python train.py --depths=[6, 6, 6] --kernel_size=3 --loss="cross_entropy" --init="kaiming_normal" --eps=1e-08 --grad_clip=1.0 --batch_size=64 --lr_schedule="cosine"
Rows from block 13, named by matrix and row number. Each number is 500 + 40 x the weight over the matrix's rms, rounded and kept within 0 to 999. All counts start at 0. Numbers have three digits each.
# b10: branch 1 pointwise conv (model.blocks.13.b1.0.weight, 120x480x1x1, standardized in use), inputs 0-95
b10.0:451477472483500478520492545431470418421555486508449485446487509427548450500528463516463524550476467540508527480482503502431535532543467465437504513486389500489513491420488501533491439509514507468485447544459546568520467489424453555530483489394456505510450521489515504396442482494538514398
b10.1:604459489503442445488443488501511590582440544446560560471447578619514514480445483514521534444542471506462437489487522483531501428498566448444487454496620478534401488529460521482444547434490437598458550441583422508630382451515583448478467432575403591439536503516496475596572531466446485566
b10.2:464503402505520469498471467469515464381514528475527524495543485489575490477484457504491504419436461501483463487510504502476511495494441482478472545446352529401504507408465522528523447509506545456523519554479548536447534437478495445534439509471537453538475472484457511467457526529496493419
b10.3:405543497507552574485547544551479426378532479538560462541473476467555510479432559509536472525401582503498473490580429558488411531442361471564541487445493470447514461462614520567493383504419543472545422547528455541457454588540389434544502549441544451523528565524472567423431479595524606489
b10.4:404509548566588548468545574531406410396456423517550534542489443478451470470457514511598437544496596536550480457633464560495520563465448528532513506488448504419555481472599507596495476489491563465527495461457521517449470608560484465502541506444598496477583586544517600434427428586538617501
b10.5:516541516558501578404551539548475510538453466491560500560497502477473539486519504440580498480451533484560464485558485583511522492477578541574525458487527477497529515496584503582531515435525537551499507444499413422575481581570466431512489433557561547495568526585438563550466462549500574510
b10.6:471518461545480491499506535507533479535480561539563497576527504562514463516552505581454535518457433503426496525507498475554600492574497501517450478506472445467514454457492460484495517488527462425482445456557458507518486516523527514429471474507527450466536508497517511527492492476524565474
b10.7:608406495436458463502481413485612652646475575506460503493503512508457490491455393477422551430555453507535475472446545464509447463514615429489452483469617494629508548607432466460476627454578509553538542445548468446621518488470581434520568494630433553512502494443473468548605576411449491581
b10.8:571435478489429429496435495453589616576441514578489508499600539447459504570578466539428464481562457483496576462443500495459451501502520527592505564574549514535450636550415543438431582485492476494504595465509469476545430490458506586485608519594486520504506465445531494431510550409539487535
b10.9:414524497447505477498556519522437384424611439508491483411494436482526478511529469496511481509482440532517496553506451478480488552539505493481474531581434535401521509471466489487501433551539476487434504511423547528372573494463564532524453605436494563525458482493479515457492592455475534448
b10.10:446528485489547551548564506526420368413490408485504486592442434540486530465525521470505438447532494492488453502519442505541507513492406469504543485512482490443498429435537486524552357482455510461553494486456456493500458529496502426512499562453530468530542486538499496487472471623447496455
b10.11:448502517485536496528539542475486431402546526467431522487487477414526470453484495445506485516501479543505490555534437538458517542504464447502513471524458511407523480490530526569466443521481546493522498527452495500474465545513435537476512509452517431525506547544474538411446517536563564455
b10.12:514498546475490467545491546516513479513523507511499534444514514487559497580486524543487486482488518483518512509538476510479485490569458507538466520459448500468446500520437483460538454514490516547462444448496479474476496493474494533644481511476541495560454496469515505498497413480492505478
b10.13:399572560589600604456610574560449418376476423500619513552472463501450493489427510483616528472453604519538474482538441539481524546473427477545536452419491503437546441444666506631490469421420581497486432516544467425520451622561446421543489445455561443492612595578484616444465427675493659472
b10.14:647448462416456459443435483478568607671427651464515509407512593571466542449439445456486492437561413413463503510426509455555459438473581417522461483481676494543426496553426475431464681445548471594512516404541471418612404487524522458404508378630453635446477413458504508652643535429414408645
b10.15:430527474486523519513512520467441430423579556416472523524479445508493491413541551454472485493458482471449458535465457468511490490503441525497461334482499372402482456475518552507507380520482472510482469499487507548479553542507446482514473512410521515533394520391536496507442464479526425410
b10.16:419520576503515523493484474515434410437557445452489503456526465513527530511482480503511476513457466553515579514549472570495499507542496447489541454477473568445497481469524491472506402475495524503500498489518524463407529584496522508535528541438477511536462531473489568499489432513523512502
b10.17:431452526471489450480532488463454370460467456613470440440618538491461441665632479582423543493546449469525565444502516485479524542495421617450492605614458638558484561396469510504499455493458472451577641485431485469425469499485464645628581532505461465536520478426511519490437530410541486410
b10.18:481552479448514529450474489450507456453476526748472463505736428430453529581682464717446552414565431521525718480487506512481510517527402586492516614671388679543534631467439569475499519481422510501531617490442463443430474451527521727587575495578509463546453456476458502407475531471556456468
b10.19:440475483519489425509514500449485495452477420637444474471679455450489447712676552627498545461531447518469618455497442504488500530524429559487457608596461609562528590436499520411486510482532466492545605544462477437495478461496457614556604513568477452515484459496498504459532531497581478495
b10.20:429434519488460467495540493457462501464553423596464407468631482413497439664645560618507549492546462466485706429485494502456494502531411561521495710578483636582449632489440466458476527501491467462551623443419410488418425438499438648607568515561507436584454464481500517401441507467588486445
b10.21:552570506466518500492483561518534468471449467509480533493521472488549552537480503537534525491411520492491419549533471588505499463430503445512530462478543405500561489515524513515570458460487484448496497519504478484533494488450472460520514538453449545527500485486513459485444503471505584543
b10.22:463549494462498549508474531509452458457453490412534551553483506528487517451402525488519486483436521503501409475434466509532483457474474502546448436524521476455497455519561491497485433462446539508526439485524441453535457528514423422486490434435520543533466480482441445486489433533514494513
b10.23:458524492458505512548455548484431381420552459414474514446488436481530513419495487491479532523460473527496494495473426500459492471542384478457476499560388445402478560420509521476515441524460492451525448516436562505419572457480441390544464472413509423513496516488526556434465439558524485407
b10.24:457499559511525544557515576559505444485533484430507506453438506494492483449438519496544496543483535480511406484514386501468418521502467393501507442382507438430471440593509481549485526496502485483542468471518511483468503608505602453491502516501470443470466528524544523504508375586459496548
b10.25:487516536519516524457489456496482445523517529525445532529512448431453434483501491495430467482528433478531497522493505544528483483474500541448524560533488481530526491483495540447521490561435528521557598487503549490470496520536485567551458409472493480517542502495504487481509552496439539482
b10.26:548505450519510495469478451543590595591393609500524457479547540479503445496530464485488569514518514410463517483462560409526446444484575437473482488473624493526493536550443515519522573482591470524487580406518358433607334482474536500458495428523457499401566519451462466524608549486460463495
b10.27:493500473504541476479482484500496457405523452620412475420654513483497496644676524604433567492532501461473594450457513465491514473533412557513476603601497534535418600484483520474439485492509508484514563470474511457461506487542426593594585522559478408494485484429477478404499469492543474433
b10.28:547495487494478461514493439535578600551449574582453430536509517479487465565576502589509499475524490505464602440448464481486509477430611559526453569558562534553506591555461544485487578442500475456533644450514415401545447400540499610578528448604495500545498384480510462575539577470455453553
b10.29:531505530512490495530498521527459399475518449469455519491471461487510504454487483512464487587449474538514493514550507558474491484494391458448458519456387479433512495474448505485500440529460504499468467507453497522410488464457486465512469510422546476533472472551552514464528483556532501437
b10.30:463520509541531540424512555600440493442468462457564490599474478510508485417479527506564449494432573457506472470520469524470540510473403466534508433438509440474484449446569463577455445399506530591547564481483485448589445510544490425417479457506588430431464594517464581465415468563492563526
b10.31:461495526474487413479499427495452479391476503628464506504693441402489485628643489693468540446543471489470653464437473477461520509504418514537495615585491654515477631481447493443505529444461446487583665437481466422458453455453460639566530540562452435536472479486492464424468531449506453453
b10.32:510518521509523530499521549472515513430496516433527510457524476465486480447397516513514456545486540482532481574530483476506509491512479517503468513450541547451539478544538479537499536503505521560498476539512480529462585539522488423500441535502486516481519510506533463485500507515440504479
b10.33:524466433473482530511472436502436425458461484496505546472477431472544533497464542482529495496489592517501475531563515568527487483501483486492499489442439524476471517415475557477469434565502508489527483494544489497470555464463511480529517496476495506518474495522546530453474495501521503482
b10.34:442453464469498432520470470520462475493480482629484481457683463413441434642703498643412542459570472486471686439480427525427499509509404595473443657687459675506475601476434543447473479432498434437549568474452465451424461456520454644628617509571449470548418522458480487407479528448541443428
b10.35:594567502488498467481443521438597558589464522521540531547473519502541504430443494405444475462510462474486466499461524471542446549458656478485438486494613521555534518542524517513446608441502496560418542430546414476568470540522523436437502454560449554459537475496508482517582574469477516549
b10.36:583458481441472467497447441486599625625402595449444504528451624570497488466438464419482491519521511527485489536483543437521498432513595511517468461439622486589446484590441506463467570434553455557498526417529456466569433502484579429445571425564442547439545450505523472570531522417399475620
b10.37:526502517477512473480465469544608650557470532507506533499509529531487473574516522502490491464576470499501491510469546412490520457510646499528502471487547548556487530548423496484442620453506456507515529421596419372626438464534523467454588479558516546542547516517483446505507611440464469521
b10.38:448463508498466449572522452462552456508500446621419453465692506441500451648606535590437573458608501461516612460464480553436531518496425549453481637626451717500484562481424485447490459495479506494538642480456440489477459453437449621592584493594413508608415470494552549458536534450567501412
b10.39:489496433539536568485533518453501496463506425431532448591497484494496507438431482500628485488405587555516433499564434551451557484445459519540550468475524491361488496487581498537469546460513511566457423478517440505547518585537517454457492441563541486546570497529492502483486476550524557533
b10.40:520467477534521419505530484518497506521424523608439433488649517476529529609592447541460504436577467525473588471505468510496516531473503545501462610614485556592511576478472500456518530467551501467506587484504480526433474469528446616607528528576482449527507413505530527480519544431511480483
b10.41:415524493544534587508534500574482409446429441444533518532479492533484510511496519469571508482449554502502433548521416546506519556469439486523508450415518426460507453461553496572492440410414533492514426486525446462476432467509477438467453517419582425477491570550518560481504418585494569493
b10.42:481487475483500474492521551497414475543514456642510511411607475449550488640630495615459567477598411533471576481512460519434497538481472515480504619553484614577533560491475488508449524418557438419572635494464449515466476453489523618536586560582397476566484451483449525447474476539553495456
b10.43:447545537472492482555449523508439445426517435602467463487552471405459416579581499498427506511544409500456598514519524518505514469473359612484489572586423568512473501450462485490460565510508506462530540517406501505457561423425531582634567522520487458534458457495542490433510507506586516365
b10.44:394523515554529555538533536526444440461495445472503481593471490509514498468461512467581454501480618516556454484535424538565501561438454537520540436523459505408511425491549512529500439498459531505510401497502481440443457586508517445505474466468559420526569583554483527472441400536484599499
b10.45:480467494468555490532460495498477431351550509509448439472523426432495461519585515551509480496447506552528595493539452594504524538550333493430516511504479519452458503463487460489518414542476530440484511525448568574393491493470512526511488506400482496535432467546466519467414421441508500442
b10.46:478515488489519425498553548483516412494507487531492452573526420468542418456597530562596487487488492493524600441521470503511555503411441612466451492524404523428489492423575464527451492478448557489552485547509544525481552511537437493523500553475485399542463482540512490459459483482513512399
b10.47:409536573489532505488550542478482425429517476501515481477532434476485407554475501544499488503443490476499505482562500527441535563433425473488584501477489529470555485424546445552482381580447461450463472587429612546428579480461519546570478526474569525488554526545467556380402587514545546484
b10.48:504536509506566534484492547555511545484450498560500466484528540533490559498517449517507544483492550499470466501496480472495516458501508462587519486505534446520549502471595473570495515518494480465505506467518449472527497557527456487480582501490546565458551519513534501462546506503524491639
b10.49:434482500481486455502524507523544449458541520464490556522545489462484486507479497460528534535489483507470479513481483484454498483554480523538487520503451529502475551495456513491489436524491483441549501432451505561496565498518562535526481523466481530504480456516531506450433486486542541489
b10.50:600475473450484418445442437468553584630502590651436518454606494503473482628554479553425572467611464523540641453435524458459568494518499564467535589525507587688474623532423518414469549445568443459529587469445510430509450479483477634525638496634461531546471432495473516497549550428596478533
b10.51:481469490471574474483482482473374381388514519583500465446533543470500467561479456562440516531511504554477473467509479517513475545522297480487509467548423531411515473465495482477551428524435479480543486533469480512375496468469473485590473543494443435537459468471498530448428519542555506388
b10.52:485467509447481494505490509495444408401481463507443503437494458503495520527529506439486497463490498526503507512475529446505536543509386536487494487507466499440535506442482510502548449539437450459500528558460584514475563523439507530489474537364450457501430471519526467467495560404557498425
b10.53:649470461470473461449443387453636679628389635499535506496489555546475527472370514408501495427530509438457471556452583411560536379509623423552525374404593463602482509575454506505455577461575481582553506397619343384633335494537505384422470395506453554464570447503501422593605493481406476606
b10.54:486495547492498506557532503519480516544479536501537457562507471539482506480532522473511513432481515480499474489539522446532575481460588520486480518588586529516488529502536431505441546512537524514594498476542521506498500496476534382510506514542535537484564558493502548511462557537489505503
b10.55:467446498537503482505461493505470497417499484492461448516503471512529431538491535485496466476500566534515478516464484536474522508455426509471498478472451500429488518434476522522536403523478489421489490550524556520416520511477473464559433515420486463553458476458532500502467526516521533377
b10.56:476506526507520525476553496568469441395451441601543469545595471492507488581581486564544585403500580455526598438584384521516494527472489549524470513510555518591573553488560512495455529443507519491553553449476463441520441585497466509572559500512576434502542541529479644444431518517523584524
b10.57:526489517473472397531509496443489487476505526548517485482536528484493521468497496479438477541504456516518513530442469453421512484507504505481479475460481498566516450508516522407462530533510444487512521442478501530427549449554591508480493470578423540497474447398515481495506480397529428477
b10.58:474467469586532448480512474507528534547527458522515497567527471478538423509478495487550511503525485568487503430504504520510551546523480500510514453497491507471481507473562515584519556449456539490517449475538474533524492503558493470434448527510525466519529522519439550524488510480437492478
b10.59:516460499505489538503483464472474496463564462475560420510498506486509463477475507494546511508487522541464444474460524455476474487513436493457530523491442469478594495419505467468501466595510440507477524548480492469468527526470436513480485522439511435502486458463532513412424479464555565470
b10.60:388489497514488468515534611570363438387540479546447492508580432462522473580595553573442521481512483585463463496528482556499462518526345481452531551558390513434486581455547486492488420506507547463523540523478504490477525500445450529604547544450463401556466533463486543391444498518516514419
b10.61:523495510482482447449493508455510536526492531686458446505579453476532548650679506620525534449607484492504615474433496514453512467513454553480478605626495646575441606495451543456435507477454453493468601440490517433494490454482455601570604496620428487609498418502472498441494509404496423402
b10.62:428546530559605505449571527504407411447494397486585507535474462450545512459491524488576469487453558506504389542580417545534538541487454509550519417430465520411537521473586537555472477450413489484487514446532485493474466559581430445514516455496559491530582592539487603465455442573528619521
b10.63:549514493497491444449476481461546597604447525577458469499590536522482516566588507568501534492554456537480569396449532476438497507510532573487454587585494524579502627585459573421553530431538492508517580471479424481522517544523491526556568435622443487553516412446515529478589530483505420526
b10.64:384503491458512488509547504474391381380521427440445516551504473505503490512502516528515473486467572470446535511583503568464548527493404465446539446526379511401482581411527558513483382492475529514570448531484524555425587533530493508611567528402548494549510494528501577420454450516544504362
b10.65:419507512503509444495497507466451458498546513623429514456532462400501492656618491582423589483529461492496572443488514526421488487544434574459481610549421604475491544490448553468490504517498471388594592507400471487454429430422502623619529516542470468561435474463499502494471455466565489390
b10.66:562547558517518535496529562515515390452500454471530467573522550480466470422445536482626458494440522538531459510539440573487463541488390504508517470437422456393556492474573499568518436488456578412471427492518474485483479579507442467547517491498530468469531605535495602422456443571485600526
b10.67:505480513457500540478513519471567488505428519485487563470516499468561531463473548419469510535443491490462577492512473494491527486506540556543468519452526506541513508494468476473474530505571526527417459496516444450497448551518550505476502489457421521558489488518541539505451474483545481544
b10.68:499455522502520490486517495516474398448515475709427472492533465446484490578625571631444532464548503485507633481515516468469483485517421623498508622604466640529498583460427538521496469427422482448584574517445512458484512458485444666624574475508461417572457444473504507439499520486522490427
b10.69:434539561511520546547559584587385387360515457458525449491521380509553533503476507480570498484463580497548403468553480529486468519560392466532529466445472567466498514481555493509481410510441531473519525470490493515488523540488478475519509477410522526515526578573472518417482441619519604468
b10.70:392540532575600526475605542538399403473499469477546495500500453489497502425493542487570474523470552513527421487595472536499492580474423529552500416448458477441451445442586488490471465449439521528490459472483464468498492562532485461501521501474561462456538610517498595448424419599487554462
b10.71:487506503427535521463535479472544522543480527507490524499529463430513489505461449428471448517528421517483469481514492502454494507465526483483433493537586558466489545522513488530551510505489484511487505423487521493536487498571532460459521502510469486432468498540510454590509487497493472532
b10.72:561482399477511414447406494496680628620414558474516508494434542531479552501491470470480508504598453520457477544428527446515514455518558457492483491518569507576508536513469435439444563473552450518491557415572399464535414444473545489432452424599489577439467476504524464510480538441501513563
b10.73:519471548535510533473450537542517525516545495469466535573471524564516518475454450446500497500485508563561461522434490506465486536484490413492476460462507501479571507580468544451510445476475492517455504430494499530467498491448504414496488480425526499522451502453482529529505414516448525477
b10.74:623489520491475484565498383466672611597458512442493494472426554613482486390431454446464488491540528436508473504567534507557461425502639413521514431450621461577428578550500484510416630388546488591459507441557437414642473501482582418407497443540502572429519478473529441585490553453489462646
b10.75:571473442455474454472423485477532617572471518450495505547504545483475511582472525500491528504571464471522531517463516523507514490490586430527485512464479427560481503503375574474445605476563505512450498466445416464568431474520543522489513494536467484542432442417518529524553551389460417566
b10.76:560512470410529523467470524540635608575470621461467521522546545549514521477458471441443568410543420457432444545476519464541518495504604460447539449496606494482574507546370461479496569459531480567476521457516401400547453427442541500465495409496503452489468481525474522531547550472462423586
b10.77:416567590582554576455596620555390394409424442433589492539487471513480504441488526437609468459435565495537444496607489548473468545435421512543512476466489514437534453428648536615449494424404572443491460459503484440495461623546434508529450467412582486500615599566488613435435393639504628525
b10.78:505473513562542491534499473487493438502509514479479521506481459456497469459497512544479491563523525483541472497505537505421481502507414443538460505519471528522533455448480517550545458497455416492480468547474513578482482509544459502496449514429453485488477469502512481478501530548560509475
b10.79:456510481503517482543507453517439438409534473376467464501487493458534498524360557519450448483487482492490444538542453539471543458560440472464517472520405572429460511510482540497522388502425520447480435463455522504484472527507530467548519502436522566481501497553544463452496493503468519421
b10.80:450516498543489543507517569516457404508518488466479619522468505429519429498460517554497471540469518567465551461517451489556474503515381513492521515526459530415508503377499506495500424520511488425540491529554490528458509536440423442528504514480492447525538461506492542374440494513522496431
b10.81:450457536533433513513492530489461430447525545502461557480571474462541458506578511567466499573532502552453558467479528548458525512599407528433508536487483547518496566435482531488437394528483509455483485478490481520450570491455468549555474486435436508518500466450478464423488514483524515409
b10.82:547496564452533495464511488528555548527494479426468556473447507615497560427485500456486447522537484506472470548489535493479469452532565492467443460452529489481489506539442536489537556428586470517434506479519497446546485466517536523469474513513420564440464460484461520577537464442522501559
b10.83:493509570530461467563512454538475427437448513588408511521582514459420419546620574617486573504524458488502548470523550538512568510535403569545500542538472570519473533402509537484485475508419511487488525529433453559444510448540461557541509506489459534552457458520502489374498548478523517484
b10.84:576461448500527486495471528467541545582434524506456513483465509457519443496462462548483502465474467562455568498453514559517464536507520536493472492516462537537440524499357498439539562477558475435509558432507474499513506498494499493496410486473550491566448524535469500548456552453468416503
b10.85:498484521559554409531503493448455376404475484395509517496512451509552465512491559497508481484476476551519506556534504486483501557527379486509521442444456530381545498395464519510538431501435524467495470537475474471452488481480501465582453523391551516505429523532446524461473512514448517369
b10.86:397573562509565558547525541564464383397415476488569466547497493496511494416482507549626452459444553466562465536636427561486473547501453466574549470485474445427511457475666502620458391437484581518521469468526465366568486578536435460512463489407633459481621545572447616373429428642476521486
b10.87:486502467529515516517561485455539458528447504488530480578467524560470548438552504516448482500479532504516429500498515472515491500466522531558479464484566456472441473555519542464493524465448511504512511493582414436598458578594503461504480462514533523413528432561525511531484472527414566569
b10.88:703501465422493449438444410414656580628452593461475476483466546537489523445453501435440503508506439474435508506411534416556442399479577455483403445453602471522454495569361524410439576400521471556507483471512370415634376478476546410511507483563451557413537396414543441612591526478466474564
b10.89:557453477471458461449505477491691617626440557467482520468483624559489502419431507455449498480560470477473519553438560422508552459464583425543480466476602483573427490571437472459464570462517497586507482491593387440610437472521570489470455512587445523457451430455496493562599533459525477573
b10.90:412598524610569599479640539557415426448424444469575471563459447456500481457487495479584444502415585495567470483628435552530508536414451496594567501443468454459510433472650475601461478472424563470528441503537450471538457626506451452531529441467660438468606618576461621439464451725472634497
b10.91:440537475454478501529476497510530449491493545435533532469555506501503530447467492530492501539494522549496498529526463521562538489597477537465511455532476432473433542405487494543575491497472489468541446482502458498504455527448455470489489557513525421541480523552503528502521470478459556494
b10.92:422459549466476509591512513438486397426559527521458475436508464384548460523530537485464521503500422548467583492500510577489514444535334479479479552558381546462522568479470474468566455557389487479458438578525574598434549435519488597561493544424486480584481494475474555492411530456537506391
b10.93:448444495514528531469491538460477486411569461542556500550460478427506504514474503491455562508513549509476501491448414526465457557506425485523485500541395539461514542504460516536531419546481523434507529514487530541349565464472423566509513486525476451528450528480526492503470584511553516433
b10.94:483489521510467532577568578521432386422520441477385501433524454462510472515530538513481443544507472505518495526550474526519488519557385566451418495511385502427476481495448468521532405550413512494490444513447551514388563470478517504470468549492472531535455499515494569439430489485490499412
b10.95:493523539488543477552547506489415416385584478532486480480497428425559463571529487526496490502502420514525555402482570538465456492562406503420549572637429477475501517456483507470540419585489513461490434537392644579382585449457419553544520567433502495562493521514492539481523433510552526383
b10.96:456600528491570497556537496541503467463494513521453475528515442411545484564572454527446546470478498503550555458561494521538465567485453554430523500509386498485525501412469478439521376604468501550482504508486594532397570459479462561563481485427556482522522512541508515413490481470592468406
b10.97:477556535531555551508583522504516422481489450498558503543452483471451499473506501492566515533439616505574478516599481517557558521467483469543549477433470478427524464501622476553479488435488559472499516480520475478520476588506492466477546461475575436476580567525480576464552451611536604516
b10.98:445591529559575604510634561552471419403430455522566482538485489481489511447480502487597472488440629507535465505620474520511496544455483535539542449472518430461540478530624511601449462436433589472528535458536457404558494606544433472520490479452611481450602559547481595440423448674453633446
b10.99:572434474465469439453437449489630607587366614399490527499460552591392485460392507456474595498552452501479487549504513470567470472466569447488412501449580499564481512540511486473517668408469475620494533405598371445567377501497546416384482366569542531375519364502489448584650601510474460552
b10.100:549535506513447567506523525531549511463485529507494543472533509546487489511482501466538537518565475529513603508455552517487473505474507527482483503500504493492551523529487497509513484552525481518539506465499498470452524503495488549525531511494471529513484528491464519508479468501478457474
b10.101:642475489434430401409444396532614546660391622522495510448519510545512523430465527476485516485553397501493485503503536419541539438472519478501447447452609456596460508621458461502447665444543455578490516395527404432627422513509510395458509392561483539412502430512514450568537582415398426632
b10.102:428486532489459550536578541506486420466553508487561486473462509453601417511522461519464472502534490523518478563544539524472494525525389486524561531620409529430507502410500452430514424565443485388488450566511610541439558480430497579485445528403496444565452482486426589360450571507553512395
b10.103:549491509495477497507474480466511520549561526501479481515531516451554486448451511497473555524563455536538496411464497484506505554513518484481439394527518497524559550493464525410532474568495429448517433520490481508532500549520471454449528499534462557497472490456543513526447514458496463494
b10.104:426527510563501541493549565584412484449453432477603563591434508502488497483473522507625470461475590492563460478526425494549468521547500468550570421425528512432549455500600506619409506452494515442498478432541411431549445667501443447474521391512595454426619623551427570453420420576490590473
b10.105:555457530493468479479497450512580546592422570631508461460587446404451465658610483578486516500559435450485529441492487526472506498469557521552474538563556609512472603523505543482359502498526391490525586403498481459517440438514466662563523488601485468480459506454532506515594496429542428511
b10.106:606498492415433494523443495465542578535494565455564519496464464510549494481426507439498480505487506507513467466488535430472469483508484411398547465502509401494497522503464511637549482506558431545425514492548493470491441515498543439458481429584505465538548395567503465512604554486447468527
b10.107:602546413438508467417497446500560576586477576468527487459453572612476514481422516429438566483554459505471472522513519526570520406501557366495531464510531415525448469616371554474474539437495476527443475415554414402547415425540482427435514409559464568472448445504511427518558583457432479610
b10.108:420496539565602558462588486501486461401433469457588488548495473554510496479452566443604498475382629557548391482565416552524485523467454483531572445425486470413518411448615527555508406466386567481527400569533396435559469529485448443521539504433541435454589527496452580453483398631462559526
b10.109:419529442474521462485461468510467447506509461719439465456682521413466486671702518654442580462552459522465625444462454479498506499540446565497508692584438631551495652488431512464473512491502458425535653439457473452445485521459446647586577525554464452578466426502515512391491489454555480449
b10.110:495503503529510489522518551509428400386501473482446483503496504524468483452452482445470476519442495489490391525450500456515496495528454454498481482451452515478509515503514496485475504563481481506446518468519535535492522515522473508469503517517500485479473501493547503541415450521537461454
b10.111:423503469538487459500462491517468390493528412679484533435735447439451447575629536638454538460603465454481622477452407478461480477519443585467519597565455653508463604524464495517449472482483472376545627498429499496420509416501466637688527541504483529514454454468457481456533534431549483447
b10.112:599448500427492433441489503501614585509476541444452510496487488570522485509382444457479500518497444505542500533544583454569434500424565437464487478420523463534449511545501441517477545401618423556482520458493366463588366445535513421463430484527490578465483478485409446506583428490465479519
b10.113:402499517546475535492515494568448492397388440525569453518481528482500530485519488452572407464478551549484479509608461531585488485474506497485560501383511485492490444512621482556469454503432580479510416453482498357490483581518508463484481523486606531521516578493539621480536410625497571510
b10.114:446559523549517611477507539490413424468516497462574513502509506499527481475510483499540457516433550513521413458588460524453469487478436470556528488464421422401503476470580502581521459482451545537497450534462481446514494542582441462505489445479563473518514516546475514437480405602548539451
b10.115:477468533521499470524501473520554539498470437417549488427480556571470504395502517467544456512438504518478538559504505492574463461496461420456515482462549531502468496554499540526474544468510529596456454495491500523521494522518511479521475452487558490457477501482487485598473477505457521518
b10.116:481544497548529559540522520483489470483487471472507529510507497456518474464470487523533493511482574484536546448521512555412473551476472461533530445568499488481533452441544546470535464495432427501501497488506556521508591515461548434564522502464541548459513569539523533474413482496473523457
b10.117:431537522591520553503498484489478472485502453448559483572508363438520509498532503579493475484437534523510470495520460563444533475493440532523600479492495458410473501462542547509532511528456527483536539504443529515398565556539502495527537525394583483462533547514478565454426478526545583460
b10.118:451522539499528529521483552500475485422543449509487475520536433480508503481516477532528501502548486547489524481552441517463456532537390500487503474487402481458522506461508548508508448513458466500516490541479503509436500503486444488562474534439516444514465534507456543471459513523566581442
b10.119:456483531469481412482478473462463457454487475668419438488692499455501467651664506659440552429576491517484664462454470538466505517509423594486495646599428655510477621462476539440467480469441505454560645473434440465455439458479446649623539532545440466563458456445517484427482513463559447448